config.yaml
model: "image captioner"
decoder_activation: "gelu"
beta2: 0.98
grad_clip: 3.0
Rows from block 8 of the image encoder, named by matrix and row number. Rows with one number belong to one attention dimension. Each number is 128 + 32 x the weight over its row's rms, rounded and kept within 0 to 255. All counts start at 0. After the name is the row's rms in percent of the matrix's.
# q: attention query, key and value (stacked) (encoder.blocks.8.attn.qkv.weight, 960x320, the q third), inputs 107-213
# k: attention query, key and value (stacked) (encoder.blocks.8.attn.qkv.weight, 960x320, the k third), inputs 107-213
q.142 113 [121 151 142 144 146 120 156  75 149 155 139 123 169 121 121 128  60 149 101 134 136 159 132  40 160 106  70 133 116 105 155 125 134 160 195  57 140 128 119 115  91 209 189 102 218 110 132 126 154 141 133 162 139 125 118 132  91 138 118 104 149 121 187 188 110 103 168 112  85 132 149 147 128 112 136 141 152  91 241  98 163 107  80 161 138 134  95 144  71  63  94 119 113 124 128  86 171 111 128  99 124 155 148 158  92 127 118]
q.143 089 [159 124 120 183 118 114 146 136 139 100 122 111 146 127 162 136 123  99 168 157 107 178 145 131 152 145 141  70 156 146 113 155 112  54  93 112 154  62 129 125 148 104 158 147 180 151 106 128 110 130 117 144 132 110 173 158 104 109 145 117 131  83 102 157 139  86 101 102  88 117 123  92 140  68 153 126 122 117  83 141  54  83 101  90 139 116 104 217 136 161 112 104 116 115  64 112 104 103 175 130 121 164 120 165 141 112  87]
q.144 093 [134 148 197 109 153 123 118 124 124 183 163 117 150  98  69 113  99 155 133 121 139  98 139  96 168 132 108 138 141 147 162 135 156 146 173  95 107 117 174 100 128 131 185  99 140  74 157 136 173 173 152 102 131 165 127 144 124 149  71 128 125 126 180 151 123 145 109  92 139 110 157 147 122 130 158 114 150  98 228 103 142 159 121 158 170 145 145  92  53 111 141 132 144 169 177  84 147  91 123 176 126 188 127 147 120 159 130]
q.145 105 [154 122 175  88 124  94 130  61 109 144 118  93 171  79 124 179 109 143 102 112 158 167 146 108 100  78 124 111  99  72 128 132 168 180 207  96 113 158 125  90 137 199 155 100 153 119 134 132 183 157 151 185 136  80  99 132 140 141 129 109 115 121 177 131 151 127 123 112  89 101 136 136 145 156 149  96 150 134 202  93 151 134  87 163 122 116  97 179 108  71  85 203 131 145 135 108 192 144 122  72 151 119 163 145 113 130 128]
q.146 103 [182 124 107 200 100 163  84 121 142  98 145  90 137  75 148 145 186 105 161 139  94 118 134 142 130 198 148 134 141 145 111 170 155  30  74  95 125 143 155  90 140 120 166 197 118 175 124 177 124  86 182 144 120 110 134 119  83 145 184  96 134 112 133 126 125  80 135 113 162  98 110  96 105 129 111 162 144 115  62 158  77  69 173 122 133 137 139 174 173 116 106 147 192  74 115 108 111  62 123 127 116 133 141 152 139 106 110]
q.147 096 [ 93 113 114 142 144 131 122 156 152 149 167 134 178 142  74 141 102 120 127 105 121 130 119 119 186 144  91 152 148 145 167 147 145  92 140 119 117 154 150 105 108  96 175 150 154  58 121 131 118 143  56  58 143 202 168 103 120 155 105 131 133 142 159 160  58 117 106 147 144 115 107  91 139  65 122 122 147 119 176 161 132 154 120 125 169 158 125  70 103 105 154  87  99 122 186  63 103  89 182 127 101 179 121  96 157 151  80]
q.148 089 [145 133 140 120 148 104 103  54 163 111 105  63 140 121 134 139 146  87 108 185 170 155 139 163 141 144 120  97 122  40 141 213 122 151 159  72 160 184 118 143 178 183 161 129 150 129 165 135 221 166 101 157 121  90 105 143 137 119 156 110 100 122 174 164 138 107 172 115 119 152 118 100 160 148 125 106 196  91 112 108  97  98 150 116 123 141 107 151 121  91  91 143 113 123  65 132 192 133 144  72 124  81 172 136 137  76 187]
q.149 093 [ 38 139 162 133 125 153 113 157 122 163 154 144  95 146 145 119 110 150 154 129 132  83 144 148 146 108 100 160 138 131 136  88 140 163 116 155 115 150 155 154 110 135  84 156  66 114 181 107 123 166  89  91 130 183  84 152 127 178 117 136 118 159 123  73  93 138 125 154 202 142 107 161 135 166 117 100 139 117 179  93 166 169 132 183 140 149 140  67 107 106 143 142 132 126 185  97 107 118 141 146 129 106  87 118 134 156 162]
q.150 090 [105 139 130 173 213  78 134 114 182 153  84 220 113 189  84 157  85 145  76 174 124 128  87 163 141  73  68 162 160 142 137 125 112 162 149  72  70 118 131 100  92 191 127  74 141 149 161 120 126 125 149 127 124  99 126  99 162  96  81 143  79 174 138 123 148  88 205  94 118 101 159 168 146 120 128 134 124  99 128  81 149  89 111  88 130 144 164 157 130 161 128 103 139 185  85 140 150  89 102 160 149 123 160 129  88 150 157]
q.151 101 [149 117 123 108 151  88 151  97 122 150 158  83 191 105 133 140  93 132 137 162 154 173 139 114 154  93 119 120  96 123 157 148 139 137 159 125 139 147 154 103 115 214 142 117 162  74 105  96 182 179  94 133 119 130 109 110 139 133 110 125 128 127 163 128 113 153 145 142  85 113 161  94 146  92 153  76 128 114 190 120 132  98  56 164 144 125  89 131  79  77  91 113  48 145 127  61 114 133 147 107 122 127 137 133 113 136 147]
q.152 090 [108 132 133 102 126  80 188 183  55 138 105 118 125 118 157 152 129 182 116 128 101 123 121 101 116  63 103 127  91 214 101  85  89 172 129 199 104  96 104  99 108 173 101  94 168 144  67 126  83 123 162 143 102  91 193  81 170 103 116 152 132 119 103 159 122 195 134 131  83 123 113 108  95  54 129 120 102 190 199 142 184 151 109 125  98 114 155 139 146 148 102 159 130 187 158 168  81 130  70 133  98 184 133 102 188 144  72]
q.153 089 [158 115  73 153  49 100 127 125  82 142 163  69 175 161 155 122 147 100 155 134  99 152 119 166 107 162 160  86 111 136 123 166 148  42  75 145 184 126 145 117 116 157 119 129 185 169  94 140  79  88 140 131  79  69 174  93 107  90 178 109 157  69 127 148 111 148 141 128 102 132 113  97  82  39 138 173  86 125  61 181 101  68 122  85 110  76 127 137 178 121 107 110 155  96  91 154  64 139 131 119  92 141 139 148 178 117  86]
q.154 107 [ 67 145 120 210  77 154 119 192 120  99 159 162  99 159 169 112 133 161 124 109 109  90 126  75 138 125 137 141 120 200 109  64 126 115  57 176 117 121 126 161  99 117  79 185  84 138 102 157  45 104 153 133 127 145 131 123 100 158 146 146 142 150 142  87  84 121 129 115 138 153 100 140  84 134  99 161 134 138 119 171 154 122 187 162 118 142 148  67 121 158 119 124 121  54 180 128  70 131 103 175  87 123  95 130 135 130  90]
q.155 098 [138 123 133 134 103 153  98 195 123 116 137 155  96 108 126 132 163 129 152 124 117  82 124 163 125 154 186 180 119 160  95 101 161 107  88 184 160 126 121 168 124  71  82 159  43 133 119 126  79  90 110  56 116 135 125 148 145 140 132 169 131 132 106  73 135 167 120 155 161 134 113 116 132 160 116 157  98 154  52 132 136 147 161  98 162 121 177 110 150 210 147 136 140 160 148 119  66 145 118 158 139  82 115 108 157 115 143]
q.156 094 [ 89 113 138 164  74 154 121 162 127 126 163 129  93 160 158  76 173  96 128 108 117  67 128 150 127 181 120 122 109 150 107 127 152 107  44 174 138 115 135 163 124 115 109 149  86 172 142 140  95 124  97  98 156 130 127 130 110 153 159 130 160 117 134 116 118  78 131 141 185 163  94 152  92 135 105 143 164 100  74 176 133  95 198 135 108 111 152  64 158 150 172 120 152 128 138 131 103 130 100 151 106  88  81 136 157 126 136]
k.142 108 [146 130 129 134 109 141 117  93 106 113 123 135 143 147 179 139 198  75 137 142 131  78 129 135  88 144 165  76 149 119 153  96 124 147  58  94 138 160 111 135 171 169 131 140 136 145 165 143  61 106 125  91 120 117  91 132 134  99 190  73 137  86  67 101 125 117 130 142 162 175  94 123  72 163  84 143 129 127  66 207  74 107 161 131 118 104 102  95 131 129 102 119 128 116 120 183  80 169 114 122 118 121 129 130 105 112 113]
k.143 091 [123 139 125 107 104  84 173 143 145 117 123 126 128 161  71  87  80 205 103 111 150 111 152 117 135 166 122 219  76 131 118  88 116 121 131 112 206 136  76 182 154 134  75  72 133  70 153 142  90 133  81  66  96 104 124 103 123  82 130 115  85 137 135 140 125 160  91 119  78 103 123 110 197  99 189  77 128 165 141 124 134 179 128 105 122  95 160  80 125 173 126 144 122 148 125 141  80 137  99 105 135  96 172  74 145 152 155]
k.144 096 [119 157 104 187 123 148 115 167 127 100 121 125 103  92 181 160 151  89 115 147  77  97 116 143  75 148 219 102 171 102 117 127 161  99  36 153 147 147  81 142 135 114  97 168  98 171 157 140  52 115  99 108 168 160 124 144 119 135 154 121 116 123  71  87 146 151 145 130 143 138  96 108 104 163 111 132  85 153  67 187  80 101 190 102 125 124  91 131 165 183 141 115 151 143 160 148  65 171  91 130 135  98 131 106 104  99  90]
k.145 108 [112 153 125 177 146 150 110 133 146 111  99 169 138 117 203 151 124  60 113 127  78 111  92  86  98  97 153  88 152 132 142  98 108 129  79  75 147 145 122 137 163 141 110 152 143 157 159 135  84 121 106 152 181  94 100  95 116 130 170  80 133 149 118 127 132 100 138 161 159 154 117 139 128 160  31 164 138 130  77 161  69 115 123 183  75 107  43 129 136 130 150  72  92 117 140 169 100 104 129 106 118 109 153 110  99 127  95]
k.146 092 [147 126 124 136 125  62 171 116 109  98 116 137 145 136  49 103 108 194 104 153 181 106 106 149 125 140  90 181 103 128 111 116 130 150 164 132 124 130  97 143  93 131 115 101 152  65 143 104  48 153 121  95 108 137  96 136 107  88 132 154 123  96 150 135  87 129 143 116  95 123 125 150 145  86 181 108  86 176 113 115 129 178 110  87 117  91 126 122  89 122 174 131 153 156 133  82 105 101  69  99 143 108 159 135 182 135 124]
k.147 111 [148 156 130 115  95 158 173 163  84 116 119 131  38 124 139 194 152  86 126 106  79  77  38 106  80 155 168 109 151 131  66  90 136 125  93 133 134  77  72 134 145 142 117 128  98 103 131  93 111 168 162 122 139  95 139 165 113 130 137 153 177 130  99 111 191 160  98 123 131 126 128 183  97 170 120 131  44 140 144 167 108 166 158 133 123 142 164 112 138 164 116 110 157 130 114 147  94 177  60 159 122 142  74 153 131 154 183]
k.148 083 [131 147 128 151 106 136 139  94 126 117  85 132 118  90 215 148 112 126 105  88 123 142 136  90 134 109  69  83 153 103 183 123 109 159  97  66 166 107 106 163  98 124 144 149 148 129 199 125  74 139 126 131 150 128 110 113  76 104 183  71 184 101 117 127 146 108 167 147 128 144 134 191 117 144 107 151 164 118 120 152  78 139  99 123  53  85 126 129  99 108 166  77 127 128 104 109  97 109 102  79 116  64 175 132 123 148  89]
k.149 116 [133  77 158 123 126 190  83 131 102 100 100 126  91  68 144 171 160 153 142 139 130 131 152 154 105  94 161  74 172  98 142 133 150 103 110 182  71  39 128  90 100 151 179 185  98 158 133 158 128 109 177 152  71 184 130 159 168 169 100 143 145 159 100 103 141 132 112 154 132 176 119 160  76 172 114 157 100 124 131  96 133 133 157 146 175 151 158 181 114 147 122 104 127 138 140 117 147 117 133 160 159 143  80 183 121 115 131]
k.150 090 [166  97 166 107 104 130  83  86 142 108 170  58 160 142 131  85 146 124 144 171 102 126 184 174 132 157 145 138 155 130 133 162 137 155  92 120 155 128 194 105 129 141 163 122 124 146 176 159 155  80 112 137 115 122  82 137 125 107 169  89 155  67 154 116  50 133 106 139 174 188 143 121  76 153  94 129 141  82 122  96 139  89 138 147  98 172 117  82  98 159 125 129 121 143  83  73 126 145 171 156 151 166 152  92 100 104 114]
k.151 098 [128 190 151 145  97 157 156 174 108 115 125 164 106 155 167 143 153 104 100 123  90 124 104  85  95 104 159 102 182  99 138  80 145 101  39 117 137 106  74 135 176 151 125 155  90 109 176 122  95 139 154 112 146 125  99 139 133 134 169 105 145 156  75  87 159 155 121 130 135 154 113 173  96 184 116 131  81 134 122 163  59 150 146 164 118 146 101 110 150 120 114  89 160 105 140 181  85 153  95 153 108 107 104 128  84 137 133]
k.152 094 [158 103  95 150 155 170  64 153 150 183 162 144 159 127  88  87 163  98 141 168 118 110  74 200  90 125  78 163 110 157 130 158 132 111 175 136 135 172 170  83 139 154 173 144 124 112 121 121 149  83 162 130  82 127 118 101 153 176 112 148  70 171 166 140 134 135 133 179 135 114  91  99 112  86 128 130 150  94 144 125 130 103 149 110 141 148 125 148 143 147  98 110 155 148 116 119 147 107 187 190 111 187 117  84  87 137 145]
k.153 114 [101 148 149 116 166  96 177 112 174 177 109 133 174 177  59  82 108 149 102 127 123 129  86 159 140 143 110 180  71 147 110 122 103 147 160  94 127 132  75 159 164 142 101  45 150  57 125 120 149 152 157 147 146 123 123 107  81  73 109 139  88 123 151 196 128 168 129  79  95  65 131 105 152  80 185  91  93 181 155 168 149 157 137  79 125 134 125 123 177 107 108 110 120 168  90 151 121 140 122 116 110 156 160  98 125 132 170]
k.154 096 [115  88 117  98 149 100 115 108 141 131 158 122 123 127  33 118 147 155 133 120 162 116 139 175 136 122 129 128 107 186  55 143 131 120 176 186  92 124 136  95 141 155 139 132 143  89  75 142 163 111 149 148  61 146 168 144 161 169  99 180 109 160 137 160 131 156 125 117 117 126 116 107 121  96 186 135 101 166  97  88 154 144 103  97 215 149 154 166 108 101 111 181 113 122 151 115 149 112 143 166  98 193  55 112 158 115 156]
k.155 101 [122  97 115  93 147 129 103 126 146 132 111  87  86  96  66 104  72 190 159 111 117 163 137 130 150 129 120 139  88 156 123 148 135 120 203 178 117  93 139 104 116 114 129 105 124 119  51 147 199 111 118 162 134 171 172 128 136 174  50 163 120 149 174 119 123 126 140 116 122 112 113 122 145  86 184  98 104 150 185  66 179 142 124 154 173 145 162 151 110 141 124 180 118 151 140 100 150  85 155 142 153 141 120 135 165 136 141]
k.156 098 [143 123 111  80 139 120 105 109 129 180 132 111 166 140  43 104 140 195 135 152 180 153 116 195 145 154 113 117  98 138  89 200  99 135 179 157  59  74  97  79 116 164 155 107 124  91 111 122 136 155 141 165  75 120 142 153 156 110  90 176 116 140 151 158 146 153 160  96 103 117 133  51  86 120 170 124 103 152 144  95 152 163 152  80 170 149 156 207 120  82 123 158 132 168 129 101 159  92 116 149 152 158  69 166 122 118 149]