{
  "crop_scale_min": 1,
  "vocab_size": 4585,
  "encoder_inner_norm": true,
  "encoder_conv_stem": false,
  "fusion": "prefix",
  "label_smoothing": 0.05,
  "decoder_mlp_ratio": 3,
  "decoder_head_dim": 16,
  "decoder_bias": "none",
  "decoder_positions": "sincos",
  "decoder_tie_embeddings": false,
  "beta1": 0.9,
  "beta2": 0.98,
  "eps": 1e-10,
  "steps": 9700
}
Rows from block 2 of the text decoder, named by matrix and row number. Rows with one number belong to one attention dimension. Each number is 200 + 30 x the weight over the matrix's rms, rounded and kept within 0 to 999. All counts start at 0.
# v: attention value (decoder.blocks.2.attn.v.weight, 192x192), inputs 0-191
# proj: attention output (decoder.blocks.2.attn.proj.weight, 192x192, transposed), outputs 0-191
v.118,196,224,195,187,145,217,240,196,227,246,215,142,198,227,220,203,214,206,212,203,178,184,158,193,201,226,207,212,186,208,218,234,188,220,225,191,178,224,198,205,189,215,195,229,201,105,141,178,157,182,206,189,165,230,187,227,229,205,200,225,197,181,184,182,178,237,206,169,254,194,210,124,233,197,197,204,174,175,199,137,192,157,216,162,195,171,175,184,220,183,220,201,212,186,188,253,183,204,211,176,153,179,166,204,247,164,191,187,203,192,236,152,188,218,208,208,201,191,203,200,176,121,241,204,231,269,172,157,232,180,139,230,182,163,145,211,259,160,213,180,273,223,198,200,226,205,224,199,216,223,212,216,209,241,182,194,159,174,185,219,192,256,224,241,212,153,203,206,190,181,190,202,188,250,187,184,263,178,163,156,269,193,213,185,235,188,204,220,179,213,194,248
proj.118,187,196,248,217,231,225,208,224,191,183,202,228,198,168,227,204,221,193,177,182,213,169,186,171,186,238,259,247,222,151,232,189,166,182,256,240,228,216,148,217,161,216,199,203,189,249,228,194,182,239,194,206,227,221,171,188,193,240,143,204,204,286,199,210,180,228,195,193,239,193,225,155,201,248,202,159,167,213,242,176,174,208,209,204,119,218,212,220,226,212,188,119,173,157,192,173,148,187,203,240,228,156,228,210,187,151,224,245,260,189,163,164,182,198,188,242,221,175,230,176,164,245,212,206,133,183,222,222,189,200,205,191,202,266,193,214,158,246,192,164,190,197,218,175,219,213,213,190,199,197,208,199,206,169,168,231,225,200,242,166,205,155,216,165,189,207,183,187,171,214,186,202,206,245,182,189,178,151,213,228,156,240,184,231,193,231,231,157,178,178,239,183
v.119,184,209,158,253,207,215,174,150,154,185,176,237,162,230,207,204,230,226,208,201,175,209,176,238,182,237,185,222,224,223,201,162,217,207,175,184,140,191,174,175,244,198,197,162,208,182,171,233,226,241,181,169,195,209,168,208,247,243,234,160,220,202,196,215,222,212,212,227,224,228,172,188,168,172,205,178,189,182,185,212,206,149,185,222,224,256,193,192,234,185,183,169,184,170,171,161,125,137,209,184,249,181,227,214,196,189,177,175,210,300,205,196,168,220,225,208,256,186,189,180,190,156,186,199,170,225,218,241,198,221,160,211,157,221,194,172,226,227,202,193,211,221,204,189,176,121,235,247,137,202,188,246,165,177,211,160,244,182,201,202,184,239,209,220,261,197,188,165,183,232,203,169,217,228,232,228,225,205,201,225,180,194,220,195,153,179,195,200,234,195,210,165
proj.119,195,191,207,182,210,217,228,184,215,254,217,195,204,209,225,184,174,172,178,189,201,162,208,179,184,187,137,161,178,180,159,185,155,221,244,190,262,232,210,245,194,253,181,134,189,180,226,203,192,239,154,189,188,200,275,185,178,176,155,203,183,217,203,210,221,184,251,237,161,217,249,243,198,212,183,151,204,153,225,234,195,201,187,192,245,168,171,213,225,188,183,240,173,160,230,189,237,224,183,233,168,145,214,206,214,197,206,197,198,184,169,204,204,166,225,176,176,193,249,228,166,244,195,203,207,160,215,147,218,211,230,197,205,143,166,199,215,171,181,242,195,187,167,186,190,190,116,240,227,208,227,223,213,217,190,207,228,161,224,227,234,191,211,157,178,216,234,249,165,180,183,222,179,191,216,199,233,201,175,186,222,214,156,233,214,216,206,169,218,219,232,206
v.120,236,207,261,216,173,213,196,213,229,240,210,174,195,274,155,175,222,185,219,197,225,207,209,88,245,210,190,150,185,218,205,200,234,192,187,150,179,219,174,167,190,217,202,205,240,232,195,140,203,236,183,243,163,193,189,212,196,253,194,213,238,174,196,198,217,113,150,156,210,176,245,195,202,194,217,235,242,235,207,180,233,200,212,208,194,266,202,157,197,157,257,188,161,224,177,178,203,174,185,175,208,252,204,181,188,192,224,210,209,181,209,262,210,239,182,197,171,237,240,211,213,246,223,217,191,222,191,193,232,167,214,200,138,228,211,145,191,166,139,175,220,174,220,175,151,163,227,183,170,173,224,152,226,206,159,180,176,159,256,198,180,236,212,280,229,218,207,186,193,158,209,200,163,240,204,251,124,185,194,203,176,233,211,206,200,217,201,132,130,208,218,180
proj.120,223,225,167,224,210,198,197,260,168,237,211,245,221,171,169,232,222,236,203,195,197,247,186,253,126,200,157,239,281,178,164,219,198,185,239,225,256,223,193,184,233,230,253,193,210,170,194,201,187,136,175,158,240,210,167,222,192,162,181,172,217,214,156,159,185,195,191,185,198,187,206,214,181,263,226,240,192,211,234,203,187,196,221,186,154,157,195,262,254,173,223,231,216,217,147,226,194,169,221,163,209,165,215,248,210,192,225,182,184,241,219,178,167,160,163,195,193,166,150,210,227,205,184,233,191,193,174,185,197,137,161,244,252,162,182,203,220,197,169,173,172,223,251,129,199,197,165,199,148,162,229,201,213,206,218,235,174,249,129,180,213,171,173,223,257,116,208,208,247,236,250,207,207,176,186,174,197,212,177,220,131,244,139,207,219,206,223,212,192,198,194,224
v.121,201,242,247,220,231,168,206,186,198,172,207,173,181,214,188,214,214,181,190,268,174,195,197,166,153,267,235,207,204,178,208,213,186,181,197,240,200,193,207,258,278,191,143,238,159,247,163,171,176,197,264,150,262,157,165,171,265,215,169,183,173,203,181,224,183,169,194,199,164,225,153,220,216,233,201,163,164,255,191,238,167,218,197,195,185,195,196,216,191,191,150,251,179,263,248,171,153,216,181,176,248,153,193,181,168,260,203,172,219,203,176,123,187,205,212,173,218,180,237,172,216,229,239,216,197,240,191,178,199,189,224,186,197,190,230,234,203,211,154,170,163,176,221,211,235,214,198,201,202,159,233,156,211,185,217,179,206,279,230,184,175,227,184,203,195,203,221,191,194,158,203,172,204,175,222,233,239,239,206,217,227,204,109,190,144,203,224,127,166,138,164,214
proj.121,204,97,227,190,199,141,265,201,232,180,215,178,217,184,212,218,252,209,218,175,159,139,194,206,196,229,256,215,186,229,162,186,222,195,200,206,154,201,183,164,171,201,180,197,187,164,164,275,214,176,192,216,197,205,246,213,177,185,184,167,110,186,234,150,210,184,150,158,229,162,202,206,208,218,195,195,196,206,181,163,201,157,182,217,229,221,207,208,212,169,226,211,260,239,220,164,203,264,269,189,255,141,196,179,239,181,185,167,164,201,182,154,246,202,208,206,174,253,164,198,248,213,201,271,196,213,235,224,222,220,185,261,152,173,197,211,162,156,162,221,234,230,177,169,190,201,185,244,202,238,234,220,168,210,182,181,202,119,194,242,236,200,170,148,210,236,184,211,209,241,153,232,212,184,214,202,170,208,203,196,196,130,157,219,217,218,239,237,238,197,205,209
v.122,203,167,168,199,170,182,188,184,201,195,211,197,161,213,206,239,175,142,220,200,172,160,171,246,152,193,211,202,258,176,219,192,207,242,182,210,170,244,215,175,244,188,260,162,209,174,227,162,206,182,234,221,247,197,170,163,219,175,184,205,217,162,243,181,217,226,164,247,287,161,246,217,226,178,215,235,183,258,229,206,179,164,241,214,170,250,196,137,208,175,173,206,139,154,209,163,238,230,207,196,185,155,195,180,204,184,182,248,199,160,159,185,163,220,231,195,199,168,229,149,199,221,145,208,225,224,172,217,188,198,253,184,194,170,157,184,230,222,184,199,196,181,208,221,191,176,212,199,186,161,170,231,178,226,196,227,170,228,235,217,159,195,215,222,248,181,264,205,180,208,160,204,218,160,293,179,176,188,175,186,184,212,217,231,206,165,144,158,216,199,188,209
proj.122,248,167,189,224,189,203,164,181,290,215,236,229,213,224,169,165,245,188,181,219,195,208,240,184,200,145,169,230,174,210,192,164,212,198,289,200,170,193,196,218,132,225,215,195,208,170,127,170,204,201,140,170,176,182,216,223,221,226,157,213,154,189,218,250,183,183,171,215,150,207,175,217,189,232,164,171,260,233,154,185,219,217,190,205,182,153,208,200,178,210,225,150,198,215,168,203,191,182,187,190,183,227,179,261,213,245,215,186,219,179,210,256,239,166,248,204,214,247,146,217,201,182,221,219,192,201,244,167,249,235,193,206,213,168,194,182,179,219,188,168,207,224,140,230,205,240,188,225,279,232,219,176,204,221,169,233,210,157,198,249,185,231,217,164,231,213,158,193,224,181,199,189,187,141,140,225,200,183,221,205,169,231,205,175,247,189,239,200,231,175,187,177
v.123,156,235,240,155,196,211,260,158,243,174,252,202,218,173,203,214,162,196,160,219,199,273,231,181,194,209,219,214,187,225,158,242,200,245,209,187,147,177,190,221,189,222,160,168,184,218,204,170,187,221,176,253,201,174,167,198,165,236,198,208,236,144,173,198,184,208,254,241,195,130,228,179,188,206,234,179,170,248,215,229,204,196,205,203,215,255,190,176,164,212,197,199,209,296,200,201,214,254,205,205,228,265,177,218,189,180,236,204,179,272,202,205,178,218,223,183,238,218,154,210,173,174,188,195,163,191,188,192,172,168,214,202,206,181,198,198,148,188,285,202,183,173,188,183,188,198,146,156,172,177,184,180,186,176,189,176,190,177,210,147,272,203,185,219,185,217,227,175,138,189,189,216,251,216,212,272,219,192,178,192,172,212,198,223,234,186,210,203,125,237,258,150
proj.123,273,196,182,261,248,145,158,229,173,214,159,154,202,194,178,200,162,171,277,202,171,283,199,272,149,137,224,195,276,213,180,203,182,168,179,207,204,215,182,174,208,168,229,218,224,171,206,196,179,198,198,194,249,185,138,200,177,144,166,180,176,193,160,170,212,158,194,248,192,286,226,230,199,194,208,226,204,145,196,213,253,246,179,179,193,183,167,159,212,219,242,226,191,215,247,201,237,226,204,216,227,165,204,178,181,169,224,186,223,213,219,182,172,200,213,222,171,240,172,165,210,235,198,205,230,206,185,139,206,243,160,201,209,194,226,189,185,254,134,233,224,212,179,205,178,224,220,252,203,179,244,198,202,236,182,150,201,227,192,168,169,227,226,218,175,213,186,231,218,197,251,181,200,222,186,132,188,218,242,212,229,201,180,168,166,219,190,223,212,158,135,239
v.124,204,165,184,171,187,183,208,171,236,203,204,224,183,160,198,193,202,227,140,191,188,209,221,261,194,175,182,221,202,207,216,215,189,195,222,132,191,198,207,172,149,212,176,238,211,235,194,176,208,205,239,179,212,224,199,230,209,171,194,212,232,187,199,180,219,206,159,172,169,267,199,182,148,213,214,245,192,172,194,217,204,203,242,208,244,233,191,228,166,211,199,192,178,100,147,195,194,208,232,205,175,243,170,220,210,195,205,225,184,225,245,226,269,202,134,152,172,164,181,192,191,220,207,219,237,199,204,242,156,249,187,242,198,208,175,191,200,180,134,181,209,212,196,154,209,206,197,202,226,247,210,221,199,230,210,214,176,224,196,219,231,193,208,193,179,228,205,189,193,214,221,186,229,211,256,254,189,227,250,185,241,172,199,171,228,256,268,176,231,201,124,274
proj.124,160,178,233,193,207,208,228,214,195,190,215,250,240,226,173,154,224,218,233,185,184,192,231,188,227,239,240,221,201,214,200,234,196,175,147,213,156,190,213,258,253,229,175,144,143,208,211,120,189,169,173,197,178,228,209,231,220,209,218,208,206,255,204,249,209,188,285,168,186,190,207,181,193,263,208,206,238,232,218,190,194,154,207,205,168,199,200,225,160,232,197,226,178,200,188,230,176,153,137,187,202,219,203,217,195,181,189,187,192,239,165,113,206,198,179,210,202,240,203,206,232,186,229,216,227,148,202,181,119,151,209,154,184,195,240,184,208,196,245,198,176,183,215,215,232,186,214,193,202,183,172,154,180,161,215,209,218,257,172,199,198,136,148,225,238,206,191,217,197,180,207,198,177,243,181,199,209,171,173,151,219,202,210,201,183,215,226,182,219,253,236,208
v.125,213,217,192,194,181,185,215,193,197,208,212,191,212,221,167,173,213,192,174,178,213,181,253,209,215,203,226,205,185,162,204,202,209,193,238,219,185,183,233,223,164,241,190,202,219,234,203,204,189,224,209,208,208,196,199,219,246,123,197,159,234,149,152,185,219,205,194,213,230,197,204,190,198,137,200,207,127,177,189,257,186,191,184,159,201,118,209,175,200,175,186,210,209,207,224,183,207,213,189,158,188,241,189,201,222,198,262,198,219,168,219,225,195,177,233,228,213,160,198,189,184,154,148,167,168,236,182,218,210,157,272,214,197,202,151,131,161,208,167,199,182,215,184,186,258,229,177,223,189,205,202,249,187,220,237,199,230,218,156,246,199,141,253,232,211,241,201,184,199,174,215,197,196,245,248,160,138,186,172,215,166,167,209,208,207,263,219,171,184,186,207,160
proj.125,223,205,232,227,193,224,180,179,211,206,182,214,254,231,237,180,230,201,242,222,175,224,235,252,177,161,198,212,103,142,190,187,197,236,159,196,198,199,172,156,205,169,214,224,228,219,212,194,224,196,192,176,218,202,220,202,181,228,160,250,170,251,200,239,237,182,187,204,191,171,184,214,213,238,204,190,234,237,227,223,188,166,250,213,196,182,231,192,170,176,224,208,184,228,183,193,207,142,221,166,225,207,206,118,247,207,200,192,163,186,202,221,223,175,163,194,215,219,216,176,205,241,199,209,237,222,268,221,160,211,189,193,208,211,221,229,220,221,170,208,217,174,185,126,188,146,224,179,223,200,240,149,180,221,229,241,194,200,251,155,194,176,149,183,197,240,194,152,209,184,162,197,178,151,188,212,201,184,221,206,194,198,238,188,194,193,162,217,167,182,143,136